{"train_examples": 77898, "text_encoder_mlp_ratio": 3, "text_encoder_fused_qkv": false, "text_encoder_inner_norm": false, "cond_dropout": 0.1, "weight_standardization": true, "attention": true, "init": "trunc_normal_002", "muon_scale": "match_rms_adamw", "learning_rate": 0.0043, "adamw_weight_decay_other_params": 0.05}
Rows from block 5 of the denoiser, named by matrix and row number. Rows with one number belong to one channel. Each number is 500 + 50 x the weight over its row's rms, rounded and kept within 0 to 999. All counts start at 0. Numbers have three digits each. After the name is the row's rms in percent of the matrix's.
# convs0: first 3x3 conv (model.mid.2.convs.0.weight, 128x128x3x3, standardized in use), inputs 84-90, a 3x3 kernel for each
# convs1: second 3x3 conv (model.mid.2.convs.1.weight, 128x128x3x3, standardized in use, transposed), outputs 84-90, a 3x3 kernel for each
convs0.14 092:592546470626556489609472500501429455503440423468455514517441511494547632433491534477451554455472601526577558417484618358441637346450550471525505465515493462489545417458396450515448463523476
convs1.14 094:445400518436436551420468590580592570627617520661627513498482501495471501478459471487534483509511457475470458508490487508479495433434459489479411520510498440504499428449465438444412419419400
convs0.15 095:504454438581518471475459463555475439538565596554545629442390379541459459478405446542444386498418449503484498446406480614542488582514418462444483538492567509507483520480487551502513501502487
convs1.15 076:581592580550538528541530538486471544430427511447451505528534531574570553566566549508497473509522494520531513512488445518478433566527491532541467552528416453498410614593576539543558533548538
convs0.16 082:604597627539535575498492515551592571514523538556530579446543559453510525432529588410458459470487447477509485424508614428461493479467513421510491439491475455502511473473473503516435480514456
convs1.16 146:488554538514537523417455458388443425495556490551592527516549581501527563529539563536538559488509550488498530518519523489487483528538524569536497517503522507446552532502445580560506562538505
convs0.17 102:485502486476548562521519560433432438444425480440470464362448459395471510461481456515523501492510547471472528342496436424580531416581522495397465527460506528466496585517508524487502507471424
convs1.17 111:515537454469494447481457436410427448402424449398421441507518493522537504506523507510470464556530488553528472534513466539523469510505485315538466383534463396517472479488497453503512467524481
convs0.18 101:459501543536482517528456425470450476537474478580504564513557542490574493446486462527503452503507436554494470566546414601492434643590464531447476520472517565511555545422405593487432643611473
convs1.18 069:567581544552593564557585566471526487480549539475515521530539528508508516513508508509475502486450464469433435520515449528513458531506463495450414509484443466493410512561546548570565546567535
convs0.19 095:608536494493480460394471489545531481502529504488524506498540504528556567488568533419391522466426370455497407531557488583566360562549441563538549616559534607558533439472484590556578438471472
convs1.19 101:481540538464484512394470484446516451422503510388511551510534532490503514498496497528534521469543542488499528505536473509522466525526475424413268470507425377438442621550523606555476515531448
convs0.20 104:521562598518556461523661570477522405502461449590547481495464448462551535541560545455490539476500495474577521550505401560509481617466470404553578498554539507503515621607660545501627503524598
convs1.20 043:500518499510553538533541537509467521521489545566530562542544521536534512537537524481483478496484474495480463515510474520485444533485446426427451484427419479397417477522496421521492448538536
convs0.21 104:543550552565532547519555502522525374473459334520514435568635587485540466526565512566567521562535446573517471514497530450436577509470590431426441499447494536524503534536561503522550517479530
convs1.21 070:457516630402468557405493529540506487562495463527526488490463483509470495506475498461449464504472482496460502499488475512498478546529518457525465524471426499578477430400450399428469438446422
convs0.22 099:486459487547495502534499444621545448625541489617483471498537534491499478452535515527519479510465474386374449399419591497498573478500581478524487486546505470518523504553530482505498481459464
convs1.22 118:361420435438486458423480430475478441440477404415461435460488483493515518482514525471493542541558574561538555462544514448532499459524517461522431426459451550490531440460485481503536474485523
convs0.23 103:541578562619579524573511516554549539461527522543591553497494464514526492531489551446432465429392489428435475639520503548575518492557483533502554488499532472462467467525510461487458456474466
convs1.23 128:471489462423424435429437460495488470507484484561512564493533532476526531488522534500553525457574523479556490496534499510563501514563506480484394516507391526492473615436416660451465537425437
convs0.24 094:487510501423470503521519504508555459436497476531581557491456477447476540606590580461441403448446437463431441374459512432465445656652637425432428480480464582570561509499490457422432539534560
convs1.24 140:492502505497474441467481414585544544485424421401353364446444446488475467510507505513524486516511486574568552512537513529523496589586564522573534384410444549552602449502551380449473411464511
convs0.25 102:475582576378440553466504536526577483509497467481447444494458499555560508416468439480528509540470506479508516595438395560516416482493440494522439461547473458549503552507508514482556555442423
convs1.25 050:466468465436479476393454438496467464413390429361325347515518525507503502471481482524519524502486465484458405526505451507501448519510450429444433455460513410397431615596582588580641491528595
convs0.26 089:653631596553544548492511489502483439538496433596537497456469483431429459425424441356342293373365354442443453473469476475511506435485490507486507502489466471482483502503531492481489520474479
convs1.26 178:550567533480489480458479493361410334424491417495564493519545566502531554497520537522531580496525572489503542518545547490521530504538532506459462527503471476493481553519444504468467553525534
convs0.27 095:525428486547471518557405525544436521570512564576450495544535512546534480521572493414371461510450500477469449514464533595501574484452625473453421520475465492473464496528469502573509484549446
convs1.27 101:487425547504420517521466517418471436398451442415495485510452478534469481544468478469465430502462447495445437510436446521430475520419473505431428484488452502497460512499464533535465502468479
convs0.28 110:525583466467511525538524470350483527502593466486510454549515509516458466498533574500542471434474497498521513437457463461508483505497530550502485510552473509579438552491535648574489591487580
convs1.28 039:577555544584595559564598554464489504499522529508510520534509521543509521541510519488493479463427457489445471487459491482458470483463476483425479528503485506493433522538512536559515544564562
convs0.29 091:534554522441435457482415482505498447577526458656598494523534589488551542506528557471479439444524413470522542443414518484390463573478524462565506490574523507566557497506477476501463484479492
convs1.29 074:554534504442438424404407376538492462441449443442460447528534545523546565493526549537524527520540539523543552515508498502500502541527527407476435441506479490559537542491427512486451532476474
convs0.30 098:570583511453513479483487462537475509538482507503485551458502528610583575612613617539494501486516553526537517476468528458512518548577520496414520549474550499521594502517606493448482491543484
convs1.30 056:445491460388454401381433363520493492502487536526494551491509511492496484513509504521476513536487553556486539479506475469495475521537511423596423458567359419571419508501480524536517549576547
convs0.31 107:528486483546576511497521493565589480524511499529508535378551411478528575532554433406533460518507556536498543508482520475463473563562475367518497416455468509403488517499431577536499666492497
convs1.31 043:599563587566549557556532532446459484522538529532559557548544536545545544553557555459447437465443441483472483508471483512486483516494497561527470530504465584553548476492465493498492495511522
convs0.32 100:490521514533592537610655615568528540489476528516526552524497486456498431461494445471501494508509511534560520561438450469385314395391410509475478538485446513509464555547543541521505551560532
convs1.32 146:522500568507482547513481532545562606549550588486506576486488485464456464463463468483494449496480465520501474484495538476500552406439519456528565420511549421477433505501391525514430529484433
convs0.33 110:565541521504546457595594505579567525439508497471528516465521447506499502481425417411446459429480522485509555463518491514511471507525501510512487501495473515510497489473508528502530522495572
convs1.33 081:430483469453499465416467426511466529501468464441422402507512515496502476496511484514474523507473482505497503465465467487483443480495473429629552426613494406517423562546590537516563477464555
convs0.34 097:537633544603578514574589549564559514501532518548530462461424423446495497503543573375474497472522528474476473529468430421492532424494504489498451526513527491494516560529496485525472489486497
convs1.34 098:518477465552540535472491456455495503546535507582564507541527524543531520540538528483479545522483545533475534478483509491482477523516501549537516510432363551442388366436495422479543493530624
convs0.35 103:442450440573557517476468463570531510465487486508493492553516495500487498486454428463518500467492452480495450518478509539514498473462438471491487431436437457473489525527496535558532479470451
convs1.35 120:507479415427430423544517483489456459426401404497441457493500501460488492463472471447446481518543520487486452516513492551567542472477475504522531560499443484504479519528536472501593459494481
convs0.36 098:537558476441422411464458474549494438565557530529471497489470466598517502584546532467485422495534527501512476445395433509496511483503498424457550457489523483509526542503497521484503468503521
convs1.36 094:489488483488515496431474433482475513485419473479407507454468464468469484504498505484488490474463521579526596499531548489504510596587582458462448469490454662613526506502526456523574440528613
convs0.37 102:618415456619477513583451475513409531544385434550435415532558426547494442510444378385568498408567444507564455461369499446404509440429470545465512529485507518558513489558527492508566521560591
convs1.37 073:464419551479407524443405496457555563486556572476500567519518525516499504548514534494482512468452467477480501396445483441469504477489509461476393532514432512577550560547570608592599565596564
convs0.38 106:500472417427492452390477544402407496493441453518450485506558448498541446492503436504497442685580537583622580495442483489423486525452500501514494584493506496437486442506463532526505466463495
convs1.38 059:602582644598554601588540625615578558538507509542551556514491490498481483513505502471477412444452415479533442515475463503463464504468468592497497584523493686560557492531539501500493569548579
convs0.39 091:461445468483486481514467467469445442450474485443477495520548547496507492464470485465454473498474555524501503502514424479507388439492445490491461497478478464474538486457430531491447522464438
convs1.39 142:484461464476504464382457397463500533539516550577478515523522500515503485520499486527484551522470534585506583522518496526511455581551499624628441524544380563617427476516520485543576504548565
convs0.40 102:553552566561543628454473566443443415492522444598605548517536573497511515515520528496500518480482455546577554487534472505556507482529594505500496412467447475492499464448539435494561426393453
convs1.40 087:529545574517545572530569614470456452543561551541575553522511518510508513501503509463461458480457467435409414507491458501490466470460441510521490536571587519550569477452436429411384444433422
convs0.41 112:571443528578434500460424602557494547592524505602494542549555537498506406576630611473449517497518539493486509426481595516436455434539581500518478469438448467476509482559589447524396487537448
convs1.41 068:436476596397359470371418479460468465431391422357393433478460466471443468497460458507496487472457520551489571477499489481487492495476475479483491424508567523544568581521511609561496520532462
convs0.42 102:523548441493534496515547515528529565496487541487483510536514507523497483543572508520494463548511510478420428445427455593500506543491441534552501554554483496547494532438511543450493511447504
convs1.42 118:477455418516491472465473421451437504536468499560452498484492476496490479498491500493480487516501532520488543503501539514499495559542540579548510517484406496397282364481515392491546416545607
convs0.43 106:386463450530589509435482401516419522491491564541517489486479528467470500449435487526393528566445608529484488485466376524465483552431508506505478517540511495490468572586425514477423436477432
convs1.43 067:514565487473504435470515479536558469540574449482561512508514527474500498463518537552534564524548484498527496470504495514551527489527515526479479578399432587489559564504504565500499611560504
convs0.44 111:475520441485523386633594466502577490480487479552537467489442462557488555618528568516511614415443476475445477497424484561511586461544568516551472528489461439524518507478431546470530563572588
convs1.44 064:459464463499543550477490434634615607539550547568563576464470478477499508482481488452503511468477488482472486503516544447448491439473503446541562468533482430506460347420436417453519455484490
convs0.45 108:484451568485476558591648642510498426462516444442545530500496518482482545530510604551590537508571546547485493444461482486496450485425453571480502518475512538465504507486518492483454493482467
convs1.45 053:568548554564529499571583567553534566581513568625584622529480518530489522542507523456470507455455498474455477508487533498488516495495515607534492635554533587541521419505469485516499476503530
convs0.46 094:439471483465487466441467482499518500477506540521521521531494471506471471487492458483504497470471473457457439576546527508439408432414387554526547481444472472437433512520493515516509525545577
convs1.46 158:554538558511453459499405405580571560613551573561493501483491490494494497477487498519501456523522514551579560489525540508523528512538567474519566450507484457469438482417419520473476460409409
convs0.47 106:500485516528492489503439450496503513500487475489526489381525431431500518501509547491509539516514459550529539362552548346488487533477436470398517487462521546531461441505510458508508439492462
convs1.47 091:515480520508512543428461500505475535451459499474493505472470463489481489484480488488455428498488445507508437513490506532498518524486513403430493551523537536506436368398408397368424416402425
convs0.48 086:464510407485462430424435427422449442510497447490469424537499482520466469500483491453556637473499546523483535592462498591522504563526440606498478573528443496478384572539585577532540604564452
convs1.48 104:546526481502493447456475438513588580564594570606590591526513498514495477507484478573541573570523556604573598522484462514477410535492426587586525537527446622581460479571575476557547494563595
convs0.49 094:529484481553519519598615505368392412434456444538513469519544487536560592481448480500594558551588451575571484512490515593616607551439540656568591569552570568544548520520533539525533585548505
convs1.49 067:439394506461418487445475524527469465543503488521487475501485496486455471478450460507488485448422452427389393475488506446444466438433459562425460549478476545478492579626592532541480546506484
convs0.50 110:483504496442485470476541528506527612459525445406474502469443419570461481613483501496353558503478600484532622519581493459535530520529566544432429556494433489422478591587616472533483518552592
convs1.50 056:480471439503516509503506482631563577592561573560506559535541545510514516519527543607561572566531531553534569539542525520520502503506506593641558570605579625678586524520510542537527565548519
convs0.51 092:442547443452529549566484464546531470557450490456474557534499484518510547473523564560450502514558512484551597441502500424546535502519547395457459465493517474496526474432482526456416540489444
convs1.51 061:517525443473482453451475446494517536569537581527458543476489507488493519494501513487494537527533583567542603491512521498512501549547558593664547566650516591711531483540562454524494503566519
convs0.52 076:494519509471525540447526508461541485487516535484503501472439409500460448660596514595544479549505469550539529479494414571559565719620601570500467571504474606569493555505486580532507580539535
convs1.52 130:527536469470511435443479421462486570458473583444442539498490491498491492500494494560527534533500534554505531546493452532484438579529497567529474601550425583577456488575522513576501503533469
convs0.53 087:511467525477438552435380510540482365501421422403364422492500473467520473471503489597569595569551550590554506476545631497593616414534576480494581487477555475484563598490492542504524493523531
convs1.53 093:521503510544519539531497515489603590474557578426515546467489519472483509450479511507504584512507601460502593453510594461507572418484559566536542569466487508505488516514398566540382533507395
convs0.54 079:505513522522540521462472482565529601537505530581544583445489504518588621598633670453486515472506537542550585606573625629616647620557616524564648509544603544534584516553568538559595568558614
convs1.54 136:515512477525516480494485444540542570545549584545567610502503515489496514515529551565572616499520574520549595539508494528490478548517511588600602491521498508523523654546577559447464486419457
convs0.55 113:518503503444503524432490495455515505445470485514475534516429438555481509442435528459516498563503519573557547541553640559510569423469502592477479564505476529476518520462460436503516540540549
convs1.55 045:533531581519528543570555602488487519467478515506529546539527520530526518535526506484492477497472462473462417530506513516491495465457447631556525583511528624537567570573606587559544573535567
convs0.56 088:439391399535480455502476425487483506513484538484469494463487505412470491428525581505539549510533543621544460449544612483497549494451587457469465473531554444502513465519558487484482458471532
convs1.56 067:493482488455451478497490499472510507481545566438517513486509553480498539475508531512525571491535612486523589438498561441490545432486540591539580623519605678598662581538539565471473609519502
convs0.57 094:536501480425418420469486483381441478368428471380435460483524582491523501560504512415491520460508501499550543484512438450500505523424456476352424455402454464461466498540560527508522546494488
convs1.57 127:519489483530474452563528508453434403457439443439419444502500500514528525494500502492484499529512500510467448545515508561513494548496482511529489640581551617518529468545574442563589476612600
convs0.58 100:551527473451501455476470396468445420418482384475475448446463472505525506496536502437498560471461492566515498573458548525569581466474461463486507514543523498496490491441465556520466510539546
convs1.58 072:516490500550496511609597588483532515551595581534575578505514534503512546514506528507530545515531532473459466521549576496534567467499538498516541575573560471483574597609522502490354528540399
convs0.59 104:348489541452541588499582567495470513486473484500507529450483432501466443497502459600512447555556490516559546425446374434390434515512427508445429510444441501486507495491515475483500433433413
convs1.59 149:369411471492504538507523580582557620506523618426471576471493484495496480467467452516512466483458417442435418553573577537541559495496521455500548418516623463528548408431392440479382497523494
convs0.60 110:536545489471482473551445446468519426503529500447513483468491478459470555462593438617591434583513469528548544497511498552364528512488550499509431587482480501509535482511489464492504512492547
convs1.60 064:483493508513483431525530531570533510524516517520542499488504518509500529467481505496439509497459537482499541516533541490483512464497528487517341392461524544545462441513390566591419517503486
convs0.61 109:571524522579555474493489527468477513444446562424438506452470430436514470488492552604528558587501543550496453450447415499641494440551503381526477481512487538543488535490497598487590490457435
convs1.61 056:543549596521500530614539572407458470444486532474531559503505493520537527519526512480485452502500483504515493553546524527524505524528514449440540467498526516537588492453405465433408491537457
convs0.62 091:410408424571493525679623612539471516485477512429455524450433460510549548525507497501511510481476461492523568502525503540573537477557520543522550574534541502470456444508486517538521503470490
convs1.62 075:422402481537505563571537591509491548442412462477466501492502504492489498474475491530502528498445482409393411502496543481484532428427478515418456500448443518398418417472485515526477428452444
convs0.63 073:482509511480518538481496508458528549440505498468511499469409367558527493620575574539555529533533487545535517520533484603576591700624639580552486591584508569556502559495491577533502585558535
convs1.63 153:541550478488525464431465415446504561453494579462469541501491501498488496504496505552537547520492521554516535554488466537480437577526501573487512589512459604555498519565508543576501516543486
convs0.64 097:425472506452549598487519581564667641439509536443476514491489488536533570444399387523540559467554502547576484485533536537539573495433441583534427543564499473557463484594612479499524472515492
convs1.64 079:449400437557545574505505540556515483449440450448445465475485484496501486454465440445493473445465445383404362474503521459472485426437449536445441525516513521456377439463483534528504492498546
convs0.65 099:505525553486492536465444485515493425573539476568532439481509516469475508461474476461477517550477434526457372519546553484536539484525490480502479500522504476496473430429441496490477533505490
convs1.65 118:460462461553569547464486518481453406461465411470512469506503503515519505484516517494505555524547552459480483507520511497495479476489480407470439504444449455483451450483438488484476513452499
convs0.66 090:546508547447416465429364420461435439423414415407416413447494465457487494494506441461485455470488478501506485365388328412460416489533506408425400455436424495502492479492495438443430449450444
convs1.66 180:515516542553539561554523513536509507516503499512529521431421405451450440459461455430409383507495494552554570437453453477500502490514521451439419516519524476504548403438398473496469505522489
convs0.67 109:504541570549628586454495431485539505473557483520497496514545598496502496465493522527481459462468394599584443519509411447480476412483487542552500486498474587476510497525547589515524562556487
convs1.67 048:561568565517531540543545511477464429472421382474444430491506501487490464479488471436459496462424480466442435458482470471509487451480473576514447472464422566577542369403422388439456438504540
convs0.68 095:482559562523589542543564495450463420485492484510458501489511516516543535482518496483459467504462485488461477527474490535424460528476514548547488570559471553556534515440467513487511507477498
convs1.68 104:541534455519515441475498424423475445525542512571571561499509502488508499482493480480480532463466504473473520522526504508501438551541473608529471594482441604569553461516484481553522594607573
convs0.69 108:533474518512536616460566674494507570513520571448449485540571487529575511522509437442461397413487450460494461514515514501470432425392425560559467520528472435484481546545468545498447532463432
convs1.69 100:504484526483483470535538528455421422439377400376387417503479460512484474504479471517532497514509430498462421509464462520458443509431405369341458479353398523448430493490500492522537518563550
convs0.70 101:489532545487496506545537549460478493477471492531528514535525522512524501519565537519491549561534538581591576431473409408449393456429432543526454512453417548494445535468472551521460562523529
convs1.70 089:457484400485536477514517476576574547479468514516512583505492497473471486469472496528537564489489550492474517520508476493481458491477480565530422560582542525527437541528542553552604552520516
convs0.71 105:508452561534443521570445483688510545517435478466443461531547501542540544485527540477542523493533454544528445491476568506448435507460456532556532460528535476499477495499477494534512563482457
convs1.71 080:454446407452461456508496510522615511437544507483581530482510519463505494433483476449512513487572559497563546511549517501535500488520514472364458608534570499523434458396423482397471545441424
convs0.72 091:424432469469440464507446471474459533437436533342372499539514487534544512468477446608563605580547599549516551526545585542548558466469481547584526534575553489502501467500508456490521450461489
convs1.72 151:495477484533525538516524532595564533511504480474461445435465464439478481401446458444474522470497536452469493414480517426485502423465473525504495579530473511507387468472451496462445498471420
convs0.73 100:525500491450453513388429519449436567484533577428459506496553556441504497450502486436563557476463540455439565532451429491464392518447402526487508503501464449462513463546600422480471473523547
convs1.73 070:556487539552485564585505606509552546455520527442503520483499485455473472468489472464482462477498482500541485465495534461496551440474540456534475504572491487565532543520463516481430505478403
convs0.74 090:567595582539564549455504496390429378481480423513514423490484461449503483464489485388350334450469458473510478343363225432469370535569490418422310411445385437477434502508472459470460413449516
convs1.74 184:494542561512536553472504504539490486511482455488481436423410395453438426486467452461425395514502490555556553454467443478494482503519514427454395476503526443483524406418370491502453509518469
convs0.75 106:492456477434471484408451505480547532492517512523560530478537566449565517448482465547529475514500500555613577499474471447496410480471489490437471497475503539511447538535535514506556461463559
convs1.75 056:522532579580569608577559588384432436382442453384437456509504496519506495520512489460479454472482445446435423533498475524475472552499487518450404513452438548526443539551506482515477439483485
convs0.76 095:566553581511479541511494541604449418553441426584488464510494507526482491427491408446397395510436519515547562535489391539488507538477462439521542566595532513523498500529547486509463472563487
convs1.76 089:419457554498539614450493569474499450512553463439507435502474469525480458502458428575537488537496431448445399508490459473452439473460457485479401329413371402520408531506480587523441596509541
convs0.77 107:510594533494537467500461530538572597484495489419406448547501510548478452476477496529497411530539466527504547555547458477542485582522497476459518427483497387530463500519519537574623533575546
convs1.77 043:502537527572587565589558511560514551490410504520392431496484491513508502507496485436486485472485475459483485454465467475471464490475453624535500471528474480465491360428463435495517446505552
convs0.78 094:521459459619571610527555525451493453480473470536538485617582492575506484537481465503410455473413482556549629528503470542543461464512443444532460448501453527584476520542501457523532508532598
convs1.78 048:520562595535584592583629652602504514551440423568487470518510491520500491495490467470502470442445408434426372474464471460443433438434426421390405479430434517515560421465429460522522481549570
convs0.79 090:549562521629546547560515556480488484497533480519509453538563516453531529480556539431488530439480513521518601528499464527511430464484498531451563501452525495476538511486532528500490497489533
convs1.79 099:585545513530518493494498460432456481481502507579564600507519507484498491482485488538487558522467523530485551487484519470485481485501505501546480484522328535627442403439465418474480511537560
convs0.80 085:506446465536477526579561609551493427492439445537441467532527458528553520450506470595491472510520506491499475542506555487445529435473494480528532455516507436481490506510497498485452521519486
convs1.80 129:441472582478514630495529608544536523529531484535556500476442444507451443508450440482468435508482456471465454474483461471486473461459453429425325526512410507473384428432447486513516476479470
convs0.81 102:529445446512414424450385460490452479463466473549466452575575550521559600491544588517574645478532530552507483489531546535586614586564649428469488407459492447533551516525492571582611495500561
convs1.81 088:519560575532548537535548487494505534501517564498527602513522519532541530551567557464494524495493525525523557406463460444510491483536522524558511514513549484519586517489483521498525525512498
convs0.82 087:448457514480489502482435494526504495499459457547486506478445421542539544488517498467502433479451391490457408413372425474495602435471523439436445531493471485485556468441448530542553523510515
convs1.82 105:571545559572540567532518505524549542518518521451433412457469453476473470507503489465493448511541528530510496444450431493495494569551538543545512620611616489474526452480483412432455490490520
convs0.83 100:441480448500508491540543585390457514341421514294397501518505467553527504521486451613574609578531550586574572561536512538508492484437410531520506529501501523497500525515554509492527512496523
convs1.83 192:486460513513516562554561604539537574471474498487474480470473488464459478449441461459464457456461453452457451468488539460484533435463505462513424482537493499563526530518441540510393525508414
convs0.84 090:501399427471448502534510669509477488516443495520501478558598603569598581477478498507533602559549550643634637533549661449508605406429591510515536494480497509504532549514537514500549484517507
convs1.84 109:382417516396461543429507581563546530590540467586519473503483479482456453463445447488490466493481455462465444491501501479491488423437453500492369543540420453517433442443450456488486475469469
convs0.85 112:437395498447513549484528549585572549490460447493525545553516488568523534608517506616409499547450476515470503503478489532444441541547408522518568562562480565497478430457465483506521567564545
convs1.85 076:485525538568591597523538534537478495501468493446477561525508506522512525511497495499480494474489491472483462492507488456451456469448440483502501462455468429451405494520506572571565555538515
convs0.86 109:353434423455522500455480499415487454425504496401475466551564634463517530459524557505576538450508590483470496409547512498569515430516514492495498511537496463536508454509552548567556506497491
convs1.86 097:443419457539500476548544555553452537534425541448448531490484508518514512480502523488489549534489529535510556504457486495444492476444488405446562555482616499484513530583520515589546447501517
convs0.87 098:434465473400426448386432399459524547431527548500475480440507512507475415591457463483530539472453488469489411520572542464419457488453417464496532430475533458464532419552556491500500484466524
convs1.87 076:468443461577521478541550467573515541526417451519478487450458436459458446460475467447469461484498460552567463527515486501481462506462433462570479391442415457464439409448512472486555343480513
convs0.88 100:480453495432467511429535592436430398447423421437466501521504503511490508450452467514508432497477443481466491542529549460493510441510525492540505456483451471501486512496466536548505521532484
convs1.88 148:548505438536515449553535488504515538500547573463526534541556557537559556503541557520543543516529517474477484485431434503472470520512509477465494555496474547498462569600599568605624561534551
convs0.89 105:469438463394339396451433404580460376525528468400475443534512536496515547614493640529516520486539560448534499507357483545427347560499437468399435491396511480474514494503499506496433585502430
convs1.89 059:574565604609584609567592608676662599582593533576619589517491485512492488516505498481469428477480447492503478504450445525477466532485461536449550506466537586483518411424475427450512469463515
convs0.90 100:462415454488459472485430535476456418419438478410412502532457470594543540501513510579515482582526556592548625456422489426456536508519544395447401415479479546582553516492454431496471474531484
convs1.90 080:548545580580563547587587543522453470531480498465418468469497496463497497448497511433458470459476477495504534416451477439477492437482492539498456503470434558586500479482504549547576462436448
convs0.91 092:424463412437477462416497530540540482521487446543482454574607518602570517494506501525508494456411461453404455605576485505562466444417374515544444485538451494499433429411520472437509505475510
convs1.91 111:493515497544542535521511509592509538548465491545500492470436427481439426481453442450394377487433444476448420532480450512468484479451454475466520394528516440482357398473497465515560384413512
convs0.92 105:485486459506408464569450534441433458443472493431387492481514501489524531484575477521545561522530552512482524544506506496440508374435594364457500437478523500519584531463398438509557412575588
convs1.92 086:530428504583495512554500479505537579504558599477521592522539544530554554520556566493484511503493495457494503422421493463479518483513550607542535594523487488448487580556587533498524518462479
convs0.93 100:330327402546514530624592599537457517525478532557511480500559591523613643500502518529535523507500494575526559569550537544520519416488498553554567553513519548511486508576518530590564576590564
convs1.93 100:438472545518564590596609638526472506494455498517502568552528505524500481499487466536504488484463427440425381484467469476452454459419422435336411448406433451426469499488529538519540549539536
convs0.94 104:392471381466487513463515539503458520439445460491473453548492458518519491498519476489541639524491503490493471505497446476525567492403478511548565487524560467476426512552522494507490452532563
convs1.94 093:440453493520511558489478475519509546391375464419422529518489486511479473517497476528528531526487480522457450500498457489466461498454456431516558433494554371412439445463453542564555543607578
convs0.95 092:513422482555464468497440447552514466591496453536497428506551549523503459504505482397446450474529494471490506443438518477451481482448457440393442513508523502498478579545593470473486461441382
convs1.95 074:513530522413431444505519480542592504428506408374417365484460452500468456479461444509489474538535536493490495455466449503500474483475453429476446405517382394434341407457487448483529426473508
convs0.96 112:451459540413468517456455505481466475510442508518574584475496486516533529487555537447519544489474504405439560446491531554384486529481364536558591504576559489477521434537468478534507541570553
convs1.96 066:544515482570518504562530530548553524536546546582562561490504501494485501504490502510489469469491486483517491498529526481515514501509488284499409312575477441573411536463452461406367375385367
convs0.97 111:508454539530507545540511526574603565530485525484490470405454456527495475440438381483450366517488442521537614484566534491488467482494466479462470549497442563455460540502391476453447509460428
convs1.97 065:496528594481518580497561584499537506456504447450499434500484464525495477539511489523509442563531473535520470496492459524511471534519470609438411630455431612503429461441447448453443512517527
convs0.98 099:538449449524505498453539461550527527498549510432426515511516470553514478519535491480486569514510553434495467428467488423571510379517550538504526498467537399385495505555506505548508584538478
convs1.98 060:384441402526541476462463466508550485459505454435493404470506502469526519462514501503538548488535543471548509481562559451515514480550544648564563560452455600542476436403435527419470489400427
convs0.99 095:555548544510522532566559546331361370455438364464489462554571615512547569423452441385407407358423382446481468509504575367402481293378449412463522359382418434478483466460490549514514515527532
convs1.99 148:513558536390421404417454434433472377458534454508561520513527530500527530480509516539560609482495544462488528519547550479516521479520529586558559618566572632592645525549522468458479554542572
convs0.100 107:476508521444523521373457542439417460424486455422416424442440487509506591463398502600577525562506478607523526557640600548516578473388470561499561612557583449466465455437508433470443498441512
convs1.100 049:492514449454526502434485492603535515540518474497457522522519524483500513483477489477522519429501480453480477437453479451458457423445462536377506609459503469427549559535559581521596589507530
convs0.101 105:447465517444478547505486493455418555475485501449504509464458485537544525495513519586542575548544492517424416449556491474561527490518508502447479445463513401462524560561521586587589504485506
convs1.101 060:614567587595522604618544587477513566492498549529529606520522522524532546535540556463481465495502506490467483523510509527503526542510524566543491562547408517576465538493475586523514576590536
convs0.102 097:437475520439457525415437511286402462342407469320367436499505424547514404584505423485532562494539561499523543654567412660548409681565426641535475623533473595537471518516522527521515542529506
convs1.102 181:493512526485508520459476480416524553457555586443508563512488467519499474530490475546547493532510471552503469588524505593518489618534494573513510568532450588521423585544529557509463482447398
convs0.103 092:516507475556534509620529481556483403527461450436403446506543497490533500463492471476468597474483580437481472416576503454623592366547543484535572497546576426466543498499456558512520556507534
convs1.103 114:458469494467476503467480475598557503533524494484465430460505512468521515455523520492513570495512569494498536439519558456520547461522554465476411465403335494509471416463502443426424462480415
convs0.104 125:466478526428398518586441432490514461515498563507454466468482400483509492545537477468441578542518559483481450495449519524487602519475517506498440470455561507567473450554495520421504472508424
convs1.104 035:558533528555536513530542518565563526549558508550476507526522531508517518529537526458492474460519486481525500475496531457476484494499507608555586532390500541434576553493555555519524588509499
convs0.105 101:532514497552507499389395428444389422523490436535503508441425481488489524525554533368379399468461421501527479461445407442442445583595593490460474368420420516563551512487474562529485544577506
convs1.105 094:514562611505484530427432467455478496465487545445519533488470462503490504526517540477441430513473521562500557435441429496478487531529552405444490528540605465506555479455384500493413550519459
convs0.106 116:490619440520468382400518506514458522456450603504522606559545505491466481489507520458472479374506505557462475482543491525564474439521565499492483477458527450519559566569520547615527550576490
convs1.106 039:587573563558534552568550619484489528478508557539566627497516518521521532509511541485455440462446444444414437498515508463472524490468520468436500453528531488507511615504529575468473476431474
convs0.107 091:510534561522497462502472483475434487483451428506536463543524534471494520577620597439491424496497420467506434426503469478529451645652586402455455448477461503549528494505527492509471539556461
convs1.107 071:560582560562548523541536506583594601559533538510506504467470450487495495499502492457463443472468477496476487446433433472459449530523495444448399527571551533533535444462415395416404402421418
convs0.108 094:531463530493477572486483553342429457432472550421410528467479520457443449478468487525508427591580477498520490502549533538567547552583530479458534520489585518487509486520591465505508479457431
convs1.108 102:532580559505494511502478499460499480451540544485588576502529556497518536527525527525505514513524522540543513487480474458446459492473482494529477499548510518588593560529462598575507607623533
convs0.109 111:483431444568487472530487516535488466464461495517480517487515547469511548469498535444498514424493478477465447516445449447510500480517448515470435499466519572528515496482476563546497585549491
convs1.109 090:484463510441424493501482570499547569540614596538573533536534530535539548516508506485523531545561575496483483516528531536555564497495502616624643628587563509490518552506479538498466609545503
convs0.110 116:479474493456463478407456512544467475472488432430434416361474499370600500469507491483528546506457466486467453547525434464523466481517420526485571449488531549537477529537541410487481452444480
convs1.110 045:535499531532509512543493499516566487495524511441522527509501536510533564510531571489510504468467471492512511503494538529523535510494537614609492520437406500474514461470532461483555530539486
convs0.111 081:549562531546530520509497535511461571492468533606570593416495523519576570660630599470513665454491593497511537417429438452465495589551704483466593487519593545597608477508522552481496536530556
convs1.111 130:477510481501524473510507430461490517475495538482499562511503533495491529516515551536517592481467561510487573533533519500499494545525521547566538458459417472493554598513536494405416501451437